From a checkpoint of a small multi-label image tagger: arch vit, num experts 8.
Rows from block 6 of a small multi-label image tagger, named by matrix and row number. Rows with one number within an expert belong to one neuron, the router's apart. Each number is 500 + 50 x the weight over its row's rms, rounded and kept within 0 to 999. All counts start at 0. Numbers have three digits each.
Before each expert's rows are labels from the 100 images, of 14848, where the router gives the expert most weight on average: "responds to" is what is common among them. Only what is clearly more common there than usual is listed. The data: photos of arthropod specimens (BIOSCAN-5M).
# router: router (model.blocks.6.mlp.router.weight, 8x192, trained with AdamW), inputs 96-143
# up: expert up (model.blocks.6.mlp.up, 8x96x192), inputs 96-143
# down: expert down (model.blocks.6.mlp.down, 8x192x96, transposed), outputs 96-143

# expert 1
responds to: order Diptera; family Sciaridae
router.1:498531417492583422539508519530576484489473516543517488577468531484536529494522439423480516547534455476402528500511507427468505576574594462525485
up.0:434510512587544542525537520529444510488532519544492495581455528397481468454479424551442545565534539459470470563514523479537541626451482497482460
down.0:393463566473448567589498367543455488507474501580506518472425472588482513558522536494516380452472541537527476588588419515414453546470462485520560
up.1:447575525484582454514557487402424544483497534486581487487522511402597473481525540534473525460452510565456477474502387387443535445457510500525463
down.1:494452509495490437493520432544337508469488540545528493438445479545464491451473490467529482480500524526545460467469413478488593448509523552450509
up.2:454455556490510463465489457475567500563509527474497518424490503498603468516346464450506530484412466543468469522534471486475563639442498466438506
down.2:552525560504505520544479501395463535492440534541569420478599523514418631553537611457486497538494516470556490564486531479369515452482495538491517
up.3:567544413463554512462511534570433510495433552465519498573527446507468342506502496442363520558478483428540465498532452533533554560540487468548482
down.3:493483509486549480476450462500519434554495484531534490505481515533535491533496533546552557442456525534442514517503456538496505486519566481537576
up.4:520446550466574351595565560479496553529536491496490542481516414547553497478449436419498445543489544485524528493450513452453523479463555583491453
down.4:431481467530488570406473471537450585456514473468488471546477531505549549517502503567470536601571577474497606603526545498583451501522344474569523
up.5:457482451548449545449557464417493462461471473346532461454510438499514515480461462541496551493485473470526522506487518596496498531532554486487519
down.5:518461471547456432521478446495523504534445549471512473432499510587470518495472501565440513449564509569520509580564463534523450570475455614533534
up.6:484504569522532559595553455486489545510587473506534470492557515462577551430413541559632427484493530508497546496499462515459587577504499478451396
down.6:503470537529536427536484509507497497494514473374515455499508511440500469528425413446492548509496433489563544548560582444494462476530478450439513
up.7:526517436444447533504488495577531544496447534582474512516496502540487487484463486500487589544376501525468520515482483467556578503508677511477473
down.7:468478446528610503454568517462567540527532468499606481479562459524555481536481488516486514521617489396489444525499438515527413563535442473406500
up.8:492422527529403403503514522478535485555490424510428544607520351471500538551500543487518456593470520512511512584564522446477406509582453498498488
down.8:507509427491452555496477468480457541593476377533409510491484486458498497516564431483441552533439442545561501376476575486541560432386517552498420
up.9:493412460470468471507455483450533530458512452500467440531446466527379437568454491527467466538377523613511496576433513471496514463567497522508509
down.9:506446619563565471487537542547438466558414443436566497564532577440531469473582548499443502517575496387581466534498534464436492511427473509474559
up.10:535461528550470518457498535537532523449538547527438456510492455380543432489589427450528473480582502503448477465500527491491507523456397484576509
down.10:493491583557443430458580521569502591522453487485520418469526462490376548454413494508571543496420462484377522491554548491483497528552572521440581
up.11:554436550490566528504539498510510544491603448532484497508390444537449565572575548596426546578514546533515524596560580514505484535522548551461514
down.11:445421500546488483518518528473502484470589413460445503407450520441433474514514544460507555529503513575509564465439502531417520464491583462463508
up.12:519448434460553542475457522512496581529523530470457568450416474516578556456403410465513453521516447443488481441445518486441474500484535479481492
down.12:535543380464427432522482529466485581453551542587461544445582526490453484540394500553551563536540518416569491539503518470555445563446589544550443
up.13:501347583467495466449554441482518557562474489435609542522410553450476509522491469511476466577533498512422520426470546560418538607566574551447516
down.13:471540497504468541445594556543513528401602520565439466512482447401489514541457495567497538538532398592502465442459506515494488513582519434507497
up.14:491513549482488553513493466500508510409423426522483525416505475495527608565549399439481497583518533526458490526462468478617607473404467543535463
down.14:462543403538573453560470482397540507545442441446470445485519466501500569507480511576446527530494512477470579432539562541510572494615503508434516
up.15:576522511542477536520568448544538565459442519533516502543473574513599588490450442486399429488545477477534532482626497544508464498498516562514446
down.15:443537475575493485548524430505364495589516446504534469462448471492496489545488590449498478602446484444484473468543585510476551493488422546466507
up.16:549513504529480490503497519503522488568538438409531463597471624514550470525533412557460484488406596564461508476553405503502467437528514397423498
down.16:550567495455541398476437496455496458488556445539488476487604416459536455502402465469597528550412487541414523417509473506560503522506457464555516
up.17:505499437517465478550515545518452591592516545557536465504493447512385530464547448491507453596521439495507516531504567518485482472487517513503545
down.17:464445495469405457484513577457481540449505456513488483457487452414626538498477468547413427505526375526502552525509521478423559517467549454519531
up.18:400506552503511561545552496500548446506527580532380461414453545535461543477495413523559554554536583441389526510555456548445499471498556483565525
down.18:499527643547555510554481570565463469538452464512530543470447449543428539530472539579517538486541535506470482571490583463499492472458468532525510
up.19:485376450477508528567613465530504510467508503451578487514539508466473609473547525520498488565548519503452582482494501575531391504544430555468481
down.19:573496414475566456481455458457455544528529492457508524464611522524434544480524524515459435458510457612536466538542397407493535491437546521542475
up.20:500483596427508498506505476579587542503552430500488546427462530476604577448490461518540471555572500519535405490425474480517501482495558516392515
down.20:479470475555492527582479579528403482432470436452476527546532493492438536508551511486452552545451608558564428605449562486468460449485453502592461
up.21:381555453490574515610565466489454491493487462553507456520600468470617576528507517473449511500484417416418448562522456532544459543468462407612559
down.21:570544493471491444499456465562513452541356485409461527460489448581485433546373456512530538480509557529479516472550432539496579415525481528411478
up.22:504505475461503461551457519485474535499546492538472405500437405460454528589415492431563487553462485462521428507457519558476502584506507475403403
down.22:483480556522522581476517457463410517483541455523552479485597523456508540482553496436515406427537485506525626570554489508436450453428458483559489
up.23:464437513411480480448469574508463465443515423475508539504595435581471466553502524417418486545544528527499450481441506453556550474525410554460435
down.23:489498491460480495485529510538500519423670519482452451492386409521457510482550551517506472564493467562584512509491514499466544552467631392490550
up.24:494458621446504420509429506536491560439556512404414472422408580460511512558467506465485454521486487529508448589490525467496512473462515453488482
down.24:552494488551458396459436497553449425573499471463452469429479438515378560549546542483542573596557455473475500526494564420482452501450545474526434
up.25:596553505456508502585543526508614530484464477544587437446597505499534531475504436472555592582454563461474526472575568501616490428545491491541572
down.25:509508438518379473549401558480474496506498554457477465522502446409570502468481552540468466543456483441517634588489432449620497520425574471471526
up.26:514540480573411569536460514539482478471507537408462444552506434467514521525512458634539532547501511488506575586416513562532544568442504459537537
down.26:544506469490445512526560465475546462477527496394482530520510524521515586542590478576564564515577530497555476517525506503535592554507476492552425
up.27:446493495474511496557509472520544465569484477449475425568442506463429495557470502562468514525453521503409413517508440502602494497504497442531657
down.27:522573460385581514486520448464547506440396452588465611438419512507463457529558547460589544514466407548464516454534524509452496453536540490576532
up.28:507480456511602482459422514484541599486541498513543613487456522460502556522608550419615525538515507506528502521496518598507515551493464453554492
down.28:541442512605577471536522519463506537540515528563501608540443511545551517465446467494552478513675494444532581565493507484494555468481485411458429
up.29:566540399508495499538491545562516470479561445500514429443590525430478544524473561501545482580557536477541559488524509459538530444374529519469505
down.29:456516529503424624480457554488396538558518545436496549544445433505505541484527522560560533430439575412487433439513478531509521493457508505488392

# expert 0
responds to: order Hymenoptera; class Arachnida
router.0:573479519468426584479519444431413593522517483538510603503567464423494526545497513486501466553567574589583497569456503492486543389482400424433469
up.0:433481511562523503627413577554478449519560442468568507507523567532519424551521521442401445526602469593615549502521414490460416531464479562434504
down.0:525518510397475521465519426614497565465393579514443499465484529506457599460458470500542602551467385453486497532518522545653465512480592521590511
up.1:399487533420516517510559461576548461375481467595553443471528482473446427528465428554533518572504418471552493447571514585449507519524513431599502
down.1:537440420530548499512490461516489480592490486468448449477641519496477551541428604535472448487513525426469343508492443532516469448492515485545637
up.2:513501487455423504393477521566533415521513383517461522462518510486547457430469496549486584534505551482517568465518522470542468527472476539479518
down.2:500485502473571487551583526523507554633496548461574494525528571397549482487555481475579483456532515539511421532460456538507426454522463431506493
up.3:404450533464462490482477628565522537565467576503536472545502589535486565482463535501487508517517432482394584559514530481459620472476505523473523
down.3:562491421573507543558479481495490570517535424524443516516463505482503465497499549519545495407542442442458486453521566504554366499470577491433517
up.4:497629512472503525403432610582427449487576467557496428495501625540606420520455556473520418434469545515533503555463440496537487486515471468408519
down.4:480450508479574569518505488487515560583509583438537556522497456560624516399503509474527488621533528506480508579546505450466462493534511563413538
up.5:575447509442488548509579594523404428552512600473472446523434501521451543431479482472541522447578591471485507573433536492515529489532493543528525
down.5:454497553601460484641497490446572495466564505536486479473513489459574535582501539503513498491441542396558509565532531509484445490451493488506471
up.6:496568482538469474606485437548521470528600455571528517502561514458520535522499489526539452471496507491572473530490549434571489507547479502548497
down.6:483472530456442433497464571474539504495414462564478501436519505490499424432468536561560497449427517466418535401527442522441497478456476545566563
up.7:428480463528506553512525532387508521495513562416410454431514528434529435544472533523556454419528432398510519532576451437546497399526484440578542
down.7:490512514506577468450543427506461494412436463534520413577465472428535532487510575454453541509451453498569550547567512488487500527425462505568460
up.8:499532525520444600495416473530521526567509521452544517488485539477451513515495456422459491522504613497478508505553522490585492465478451460587481
down.8:523475448391501475526480510495427504381434481488497489467629559487531469487569537475571506524483448463510535571477481507517568533526486517479564
up.9:474461530434558446493497375448569410496411435442531486447545474472430471486430515514521489451523466572465472525465494557534471520553542510512471
down.9:489517511579418472540509587479511519517559545486525479493527513408547520508470548571476472569401564502532504527471484545470535515543561474333482
up.10:515491527475470602499558496576415515527496566570543461504477584493534467530506391502473504489438482544449458478483475478474642503425620563370552
down.10:553353484401516457414448435471495438559565449419521534414461455437477383443511498477504487502513511498533505553525612545494464535507493450436469
up.11:538604432486450483574446504595504524446565469494435413542506527453542487573511520511505469460525497500566385547499443474590443469491470499452552
down.11:533505460461561542414533512531476395559510476416468523537515534472397562422489460493451561461537512495491494527516510475457516575444467500586500
up.12:507504605520439520600503513417449473523485527495483449488509497432555459511497519497472495450525482491573437507602502615602588497519487453464548
down.12:518483474446502458484564533404474471380523474510557487532532449457483451531529435449513419543630495521437494477602507514473527490493485464504456
up.13:479445575434471534376442465577456543453564553504530530556485542521440538464501483461533444496552343554571471560493489620496484472468505452639451
down.13:534494421490522448472551552436553531438595532547529531553498409552489511482500555516501496465471543468454500458545543519462415448416458562488501
up.14:456439522485477558495496409499549396544430484506499597592612529494559555438512499508478508464495495546475526476606498478509479539506526600513510
down.14:422517510488611451501501466536571433505459484412520503426482509497519431564515487548558481426468562581440527566485592432468482528458515587393590
up.15:454513467527468599492533516589523512476454486481541436495505468530551484480458581455456548458551472568452466518487560488539505566541534523447510
down.15:570384486410508470541489469528491473546554482481522543438559512461491465595491456432460456515509436482545569495474485449439509487525505469541489
up.16:417424479525484484631527579416511375527489579493434402503370471514475494469469552505497448506510496457518594464534489486579554452485495490473527
down.16:479400465494447486543516539456564530542472542604488447463573481516523535458486508454528479520554510483541506451527575508412536434579533482539478
up.17:532410504503492498532474419495463539564327492433493557473407499464538499510544469610470440574469480498419503474548400472540530525605487500604535
down.17:535560522512504485513606502544451531410495465474433438582554386513517577473451455467455420483470526564503500507524512474508556467517429489524517
up.18:515490529508536480380548489559626511463522554541472425573526517503503557431498473489541493518512459515418567549512421456443513527514455541572519
down.18:450555484570464443595509563487517579590463600544528579553607455614456460435518545491394548496470529431413473553580545524610504531601522497460483
up.19:486535525566522480494471475399525532524562497485581513464501447488555472415568488518445543538483502465557484457505474522530422514561486510428521
down.19:513506490552558540482546488559473488514526464574519485410494540509464465500444470487531541527631395501547492514477492479512510537542559498510481
up.20:428455514532438535356434422475464505570569507535486409478468478499492525521498472512523431504552557530535543437438500470464464527566568536541547
down.20:581564487444536463517534459499443526468417433466469562494538538509423486526510466489499577588437490509470510549536513543598514563466499473427626
up.21:420532522495469480462521491497614450540532581507459481481517503449486508502495509517488479476517517506455515510513470561416588479515482398518482
down.21:436568448375512453471566481548455492545470455520549521556505343530504523602514599530482350462482451513590505508466505530540458393443557501551497
up.22:479525446461496494449464534542605514515514479427603503497500402523454438417528394550471540536471493495501527509564466469469535489493584434556470
down.22:480599553459525517471452428518578469511553538521354451496418498498424488579519439576528531469563444550436542501530489494435608514486506522529632
up.23:510520404488483553500481490545480504489543511517547451497427478547484459463500444448488554444500503506454521542523472524531493437513502530455563
down.23:532507539481462475480488526555412451505502541600389588503422498459575510486523536552486449536511494455535555588510568560565552549382458510485452
up.24:538501480511524524548501529534523547408490537468509502475465472588553478613567474505492460565526471572366503490474585498536550421618417550449549
down.24:448458504448636480438508551529576496538478474544488512532431451426549508553583491473405593556500481559348530475472544564481559468446595507426468
up.25:546525563481579540633513467530526490540484515542575478540522483453449517528554458396561485509464473557541362531465510501509464477471542526502538
down.25:450584447586484513514483577418515551558490513566513499545447535494463519503496578492534552399567564496502531442565520511588518489490414472503523
up.26:476585533474428454438489522450456469476509507462502555433533524433429447483560608493586561437462577473495478500482486468470516576459472443547462
down.26:552463541563516457494486511451550549462479451438505510491530448470489568496534449473486461537572497418502497454524481419587403568534485547494458
up.27:454459526525444529578406400483546455493463536415596561494541535492542455456470557600433536491544451492508486575468478505522614476522534473559517
down.27:508616514451583434554547543524511489388511440409507415496510424500452584618515519511519489491525453537503550470545433427516395451553488470514427
up.28:556490507534501477543472506514494410473539563388505553502474560532529455477479515441465472495568474588593504459449507466504513447474547458535639
down.28:489467477465423580478518449537563443548469461453496560515443572480496546450507556417493470469493519441570489531570528500469514525437530480484440
up.29:577529549398553443500525470567527534526477457527552488551572531482565581543514455490532501512349510536478462463454433510521506415609409489434465
down.29:512518493500473492404577534466450443586520507501481448429430523467515544478471529496425380462521480458504502555521521510568479580501565556541457

# expert 4
responds to: order Hymenoptera; family Diapriidae
router.4:456501574553416413505542493451479492490513586541445490504461514520519415436421539472475484568540441501460477502435473581509479486481632503597509
up.0:552573530449560443512418517509491418566508472572548411524503537456382445591411472434534455517601506481551507494479407530513473494550441490486432
down.0:476496386512532566487568458468525565458489549452497514504525452426536590475496457455547592556486581419421541522430490420466478630507542553485533
up.1:524501543512525524492571455561516475417544538483517598507486529510597505488507542499339487508540475492409507463549527577518479515504473442482456
down.1:490543473559389561562593445469497528568498384479585561552466458461516477527491448529503514428562475483568589478519515576491482480475588460484437
up.2:502519540594524519474482472479514426520480415521430487522464410520558475435471468578462520526465512522455527514538449555566455421475539509433572
down.2:568603470438491424520586477448439516495417462494453488526569570606456474508527532510475482496476587466538480506533385474494572476454449556486422
up.3:510509469497543556524474452581474567463579473471465497479507410477556464553502463456504448560443437487496400425545498486495604473512442580542578
down.3:452443488532529468406552503459551525394432482519459583550457464579449446472499537488497492455544537486551632509507567545454521467505435507442537
up.4:567475536429580435546544424358490470514498535479550559460549460501547525547504511579577521557540523447403484503493508469556491524481582523552521
down.4:471581465540498461389495514596615507439451474364438566447463568544536541521441529438536495560598514493557475454481376591543559490444499506548474
up.5:473502603453597473524531542480529389488520492432482595451468494493560472408536572481447495381462640530481541489599443625417542520479547435442482
down.5:571539506588496518589463485570446523602457473476475484473537540558461572445547594462498403487531498537581523519495496452455529515485490455540575
up.6:477501520533511542545577484556569502542544501466538461531546498566459402564500535501589480576462494471551561513530386605558549511491560555469524
down.6:542449448366496534503384461523437450482491523567477548437503480406574496544636409538531479530469528484402482453539636486518461537490508488548438
up.7:493467567559444449577464404444455376541539518564509609512622497456567495463456553599521500553500487514547466457492500511471484519505493534556485
down.7:496554490519506551534416525503513549551517484429549513573455505524433386496490509489498495443577523517428520543554530405516577416489503583478512
up.8:427523566482495542503636596456467539497473550599537425533419499550415496533541511489422548494460577523470480577573505572535497597492601433476442
down.8:497455484442571506468545444533454437463493510482462476353483539485525520560465560480475523524489432521471555478520544392529460498526529502525562
up.9:519534446520530454615446442453498503500527579454561497648457548513562448493515500414490515506481556495460520442422528557531580378588485513485506
down.9:510418586501546476403559592553595508504493423487497518481474430471533512422526502483483450541401524555464482533514462443509465511529448503478528
up.10:538586459441563447452508546420500492565431538482442554600521481493525489520487458445559592512577475492484492365489520565475467580448474559505438
down.10:490500436573544583551574449490536486451540536567557534447553477444510467537512426515633442530471534532527456519449452529497510463455450479487615
up.11:562469609444538619535507446518506552578400480548434528460473579496480476472543566492579513434537545515443511510411385540432520546528434541482470
down.11:524537529521533428441464483448510550486580506549593439523483477402501459551479566524430511527491484509437439472547488502475447476446494506473462
up.12:526494509551507551464525477511473498527428474470484500519541407486465477491485533473473556536417407541521562504483591538499526582443506434450597
down.12:543457497495498504587442595527553476451376505530568469524465470445491522451542506520475486488570554524451450480497433548488479431456500595430418
up.13:552547494448501535506524588550444455565449500453508510510546510551479509484537574571568496439529440421507480517517537454482580395508502491506537
down.13:455557585490519515466515447497539575637506545618416527492490530495477507486390540497488444536511487527500462507479412462455569490546481472543471
up.14:390454505502453443532538475534516450564523452532507473476542505517496381516511536500542506531460508460539433471509476520492535510490513533515505
down.14:639483434557472444487475587534514568520540547537479460477467525454453432515438488552503500581550529529458492512516499517501449421535518498412523
up.15:512512470428519489403504560485515400531570531501487510484567494543456429499479459459353374485500559450517462509502552440432518499540530553535518
down.15:498479556499482500572585441528527469519595512522543518496487552481429469506485602517502573528450432495523572483454500536520422538557518493510514
up.16:552436430451460408475566483444510579543571508591415483470467564494550437535512516563334528414587462604467552539508522538395543525474593601518541
down.16:474535436509570417454552501513531432500493530442527393461485512557480545524473589435562535520454525471540549490465541477468477451462481543579473
up.17:529487448412525425517490495501511487465529538486563504485511540513528460428482555491488527579477596553572489525395433489489648451554464451544447
down.17:593534565508511512429464515487454443548570472455548472450605545483455442510553469479471435482524496402521367540534517510584496461581577429477556
up.18:495563486548465441506504471549559502429525450499453507436558487516571459442511457435483535536504530509523588590513557531489539497449467502454557
down.18:475523589534447540508514488542470490489493570447494478498570475491457459500545565455471503576537502441456464501535442506499571416498503575532441
up.19:541543492535452462583518540464497450507506455503590472521497509499524425471528477539504480470527477442534513505432488520506529487475438444578518
down.19:490488453542495530474552508503415467578528572542449578436504498521557591492504500451520398413568496439621499467407503512422646498481404581547436
up.20:493485532513517566491473415473560493625565547398473620458498506490548504572511435483479522531550496473510458486531467555500520462561514540586482
down.20:438531436508375558469496553463521481448433516483511547521496530452494533615464555512489426430500486542533477523446503522467466601491490412520507
up.21:469531539418434459444586507499440460517521487502542487502586538540484484451539546619565510493526533579460428607522500447525534479516477550520385
down.21:478507478529523502453451513530516478484550506490438532528533509494544582525453468512431499468474477447540506443537471545462405520451473479466522
up.22:479566528522514395451571554510520528543540450525464427426437494515502467435457453537476546531514578508479480531514572626552510587592526437420608
down.22:514452477428489533497418449437424523414530493536462467456600479490562530507476513575502519374393565628487543495469507500588501515512491507524467
up.23:422548407518501403504489505452316540577562453492475492536406557543565503470450484477612473552441578514507531574560480500460554492547519440557482
down.23:491572550547399496475502474589462481504408524433511497512475459457501516477568477618487526545502423516396456468460429466572598399492529559488605
up.24:551559478422484461560455432538435490460453507511613382539453483487538536496592514465460385501513536573439431523464530472470500456503563502537450
down.24:503401496573552536538537580484414562491461581537524524409525490500436514407495445503563497423447556492548478490482508484566529522512404472448511
up.25:470374555571518492522452376416471534586565472559534450511625542526419585531616527545434441475525551494384455566434517532514537588404512475634517
down.25:475431442558542446499468498578499528509464383529432492517461539542464557430536492407474413441564452450574506460486462478457526485483552575535528
up.26:405511507453514487560418559534610537545505473516538543608487530550385572529503522530476469629502474518592516428501545480473532479376518481455534
down.26:536449484471569544600478468571513425452482416527557468432523491519527520537466406478522491452480498497457436476459490535566571487520556514498506
up.27:498554424541563510537572505477495510512475458614516457416502568384346551510557508475450524570519509465518465471463465514454470446558566502566515
down.27:470448512491437433395428477512523485388599421475461543533503502543577485487467509486554535500551443532510503515494525449489506585557454459544616
up.28:457452489535546488520563542473474496493529506507481430586615475466544525494445562511538488394497543470446528439592498521558561533454602535529477
down.28:503420537469479511527441518497485438541526506518422576464594473511514421520465533500472502534509508454400470545401540451511583441447453431527504
up.29:515536463453551499532435527500580449473547427457541458600467580545535594456501509485614547463533589524460575366526448510531525563509548606466458
down.29:519482479547426588454620510592495567441508474462423467458526444449452491486459478556462489472503447523577412495654436609468519493461476494500477

# expert 2
responds to: order Coleoptera
router.2:624478514494571538453464462561430393510497459494478538536411436474465590559610483514428463559615478466528475513474433504507557468487400496541603
up.0:474450449522475552533461555528564552452463504498508440513596523551487551504566573445482502464494503529478534472456566488475499493456520560406458
down.0:447523471509445511490447556533439546587470547493524566519554505487466535512523474510500411534579468472552470517549382508537550534529489545554544
up.1:465486378542451453560408484525565497516558544449439417499444484508380560469506543517499532558490481431500450579488506510521531423501449543562547
down.1:553469500447472519414509439450519433529461492540525451436463569399591472464558542536525453449563463564515527458541518461440488534528497483438482
up.2:461480490554474515558519493567513480464595526532546459454508575533494548599468506528542528555521524461451579501485543378467426517535454548542524
down.2:454511421480555430497548565461456494566405560530545458455502498486486497556481534478464576511539531441592543436578416501479504562427499444598448
up.3:426522440470437413549406535519596503520455547550460461474534514558481487461491528519429427469449515482485522568450445470588429485555542461393510
down.3:534539487402527470533538500468462462565458445496506478497435514408495450465543512452579577575483490485602497492506592527533502569471541475544523
up.4:455493493494545412600555437511567540417525493479547438576522592601491585472493493416536523501470433430509565453544536416493510544536532544496481
down.4:516495445542621581485453448537435486574507526501590519580461454460502470584557554488507528518506457566528525496416448497561565471535559603528479
up.5:526529557467530514596438474530486516582494499560554553529438504444433557487422506482405403557484591511454511431540535449537515444565533406455588
down.5:482495505600456464520488476571538530447514491497469445529519634489626473470511458551515407500556540477483527509457480447429507467436494539513547
up.6:487544495530408600553521508465448522521523466488488428510574516535509452490375554519575492516445503531536502510554507452501494533578570511484555
down.6:535486542449553488558572461513413485436449450460514589513571490496536531552440493459542476453484462477482554566479504531484458524497468525477460
up.7:484528515408574450411596517424435497553371501472520421547513508534502546451440464519535505479429473426508457571464437499558434587492434487438523
down.7:484576498601435418600526572516500478553525459563461568443534446555439506530524484541383468596532462466494466469443444453433420558485464437515520
up.8:524510414446476463526522544422549462550460590506520467509506405541551511542577524530512492595449508605535500547576476441559598449505605469469558
down.8:488489450463537456524515467476486547474497493544544528522532484471468471457514519488526539489470520481417447424492545590412469457401423543463439
up.9:464462379607551575436436536475401474583442530449479473520505477566494539492432520445518526517443467599448507410491421496547400524506526522511494
down.9:392485512570485413526510543547598477629520405484512399476514569520479506502527404521521490640507532456496500519565474446500480418588506455494542
up.10:549503503491454501464491508439471494502574496499558583423538552610522510505460436457486575526397508424518573562563527560481555480497580564457489
down.10:505442485530521520436505510510538445525571488537607457539542584433499491514563405545425499524464569482521471473410476460482554623502530445483446
up.11:485433538339553494536524457439513471545461516514481502498542469482545446469477516330435497427469555546507489543498507606442607431475494466558465
down.11:520459397600442532550443457473513539446510448519496550559524473572462541494455465578571476526520621489548442492506516596501434530477529497436476
up.12:470506378534447460480448394506534497604470492569454527503439549573519562557500472514409574519551491500491499627500473439518554540477540549613555
down.12:593487589468556512537450496436450485415510606487508463550472433527497374434575486465518504513605588445501468435481522528459464441549551421432470
up.13:446497437495488545613472470540436459537476431503497412582532369508464502443641497498462472521533500486447544437493557555501498467551498566553488
down.13:455490427465541493465548472479500578388546441449527546500580550448574508451480512467542551462443550600443490472618584499551557511484533494505474
up.14:567571462488514493504582534411447406405443444414434458464472495457529459569476574421447442557453458554480502484524509580490528538515409493466529
down.14:505604416547508529482493538514497504497541521513534552437528483564482547526433527455568561432506475551615463485467497499516479549404508500502523
up.15:491525602592521449509441572470444509521386447482541586539499475510520526470541479418464519513443461561414475619581533513391481508540503512405478
down.15:407482534488506555506463525577483532503561447515493452443478502594490520502487426473563499531526479441467554424528493525494475550477415481460455
up.16:528516580420458454388563568508434546519519451501491458439418529545502508473499391583421405514508439391538466488525549552571447547510487566493524
down.16:517482424569532456498502488440524476473441499555512453580542476582584435460476490457565490454499538476521583496566492556545519574453482520504454
up.17:545456435486463492526461401466540587484411485489464555529610627529361507480492460476520448518489582546496514486458649536495495461491561475512487
down.17:498434483588641436550508492433456582418546481515510475521440543480510530534441604511452449469425510567500474513555470517437518541552492474452518
up.18:571635574492422510433486546501506558509514497591491487518498535469516481471498504521419447647441406546458523467527552453565551474464455450484492
down.18:455546473516504506507516566438454482382477496471504568466449468543563449565553526497481467478511487496559503537497539449588511577485596601443487
up.19:469470481504418391557424605511418501491472461486552463484534401511530424491388475513525516539454435487488476481392429573415454480525522609471491
down.19:478626542490550445530496476484662492497553509560521548455547517541462505517573553473502499442460621563498451467505611454563463472498424518538466
up.20:522518507499440520471541438546464418418467563473482512541632465469498489450512484507533518510521446546434492383619522463550428424477566537510492
down.20:487492521466545464565500547408561573492500428469508561540480477495534450494508531518535567475444578474520487513505467540466412495525459499491459
up.21:510425491441488482496448519357516469438508591541448515438527607547557499543541542530495501453501518484512504524537552474602563577506532391477576
down.21:543579507516462516499400536558557484563492527460559500543528489482566481532563501489483519581548464526465473583452519463577494449603529505458483
up.22:524515464498533463512467527489508495541525537494526382545513457525414621533419465486371550546538500574483525572493470370514477494474604458496463
down.22:521522530483448442444551461432407602512421486488485486608465523642494495497523487503600580482539531509499519465543543500428416504521459501485530
up.23:436561483443561451523571582519474490459466555482548569485416465549493552468516466540504556533478448501578521418504366496394470565422519527540515
down.23:504462448542536498504508550460565504558499458577454477511550538553635549462513551405426482358554559467497530543470570490490546449523555455464505
up.24:525515499474527527528465480515597552532426470556537449524511477476481413511604586478461438536571494562517612533399501578487508439522562446492522
down.24:463484556472496507424572532513463530522501519524485532473593498475470527444416513413461558508490532513458557426532499431423502518476386474566493
up.25:402596599541478477471497548489502481539517558543442479520575583496596569466441574471475555467527475519543605451478557531439557567534545446502517
down.25:496466496512516440625561526506522449512493553548562497438548464511537606529426554452476454479515527518483386505559447431526484428549461479495477
up.26:483472355483454473400465525470534430595593549516494478492486614453526562541453523497507467490470469484532473531532535541391486476428471563424501
down.26:517424496509525472530483483596502504488528430485554498469557415503506451497541466453416484508510527528444480372419565505400485480460494474509484
up.27:605557508507515487608473567488537527484509443441616459567543465453511491526560500513419532600422523525557446495472583419483543428586561539518419
down.27:484456539545418457517549524444507634462511494502392563532526477541477509403406391535615472513558555514498495454559558501476556470436514468526566
up.28:578487379528493489527547572411492442545462511443474501432440452510476497504531490402535459547459534483540468437518546526449497574479410447505463
down.28:507555468496447587433499533491506535509492584482530422533491525524398521482558466499455463479475432501495565545420513517519533451511505486454469
up.29:443533521436568517486489440563504522551503426461510452534586532391539454537483492496559366511519469356561416558487489551554525550546496471490515
down.29:572447512588434466405623570563466504550520473517566629457430596573481468548539518494440491522558557498468452455487504405512577511435500538488509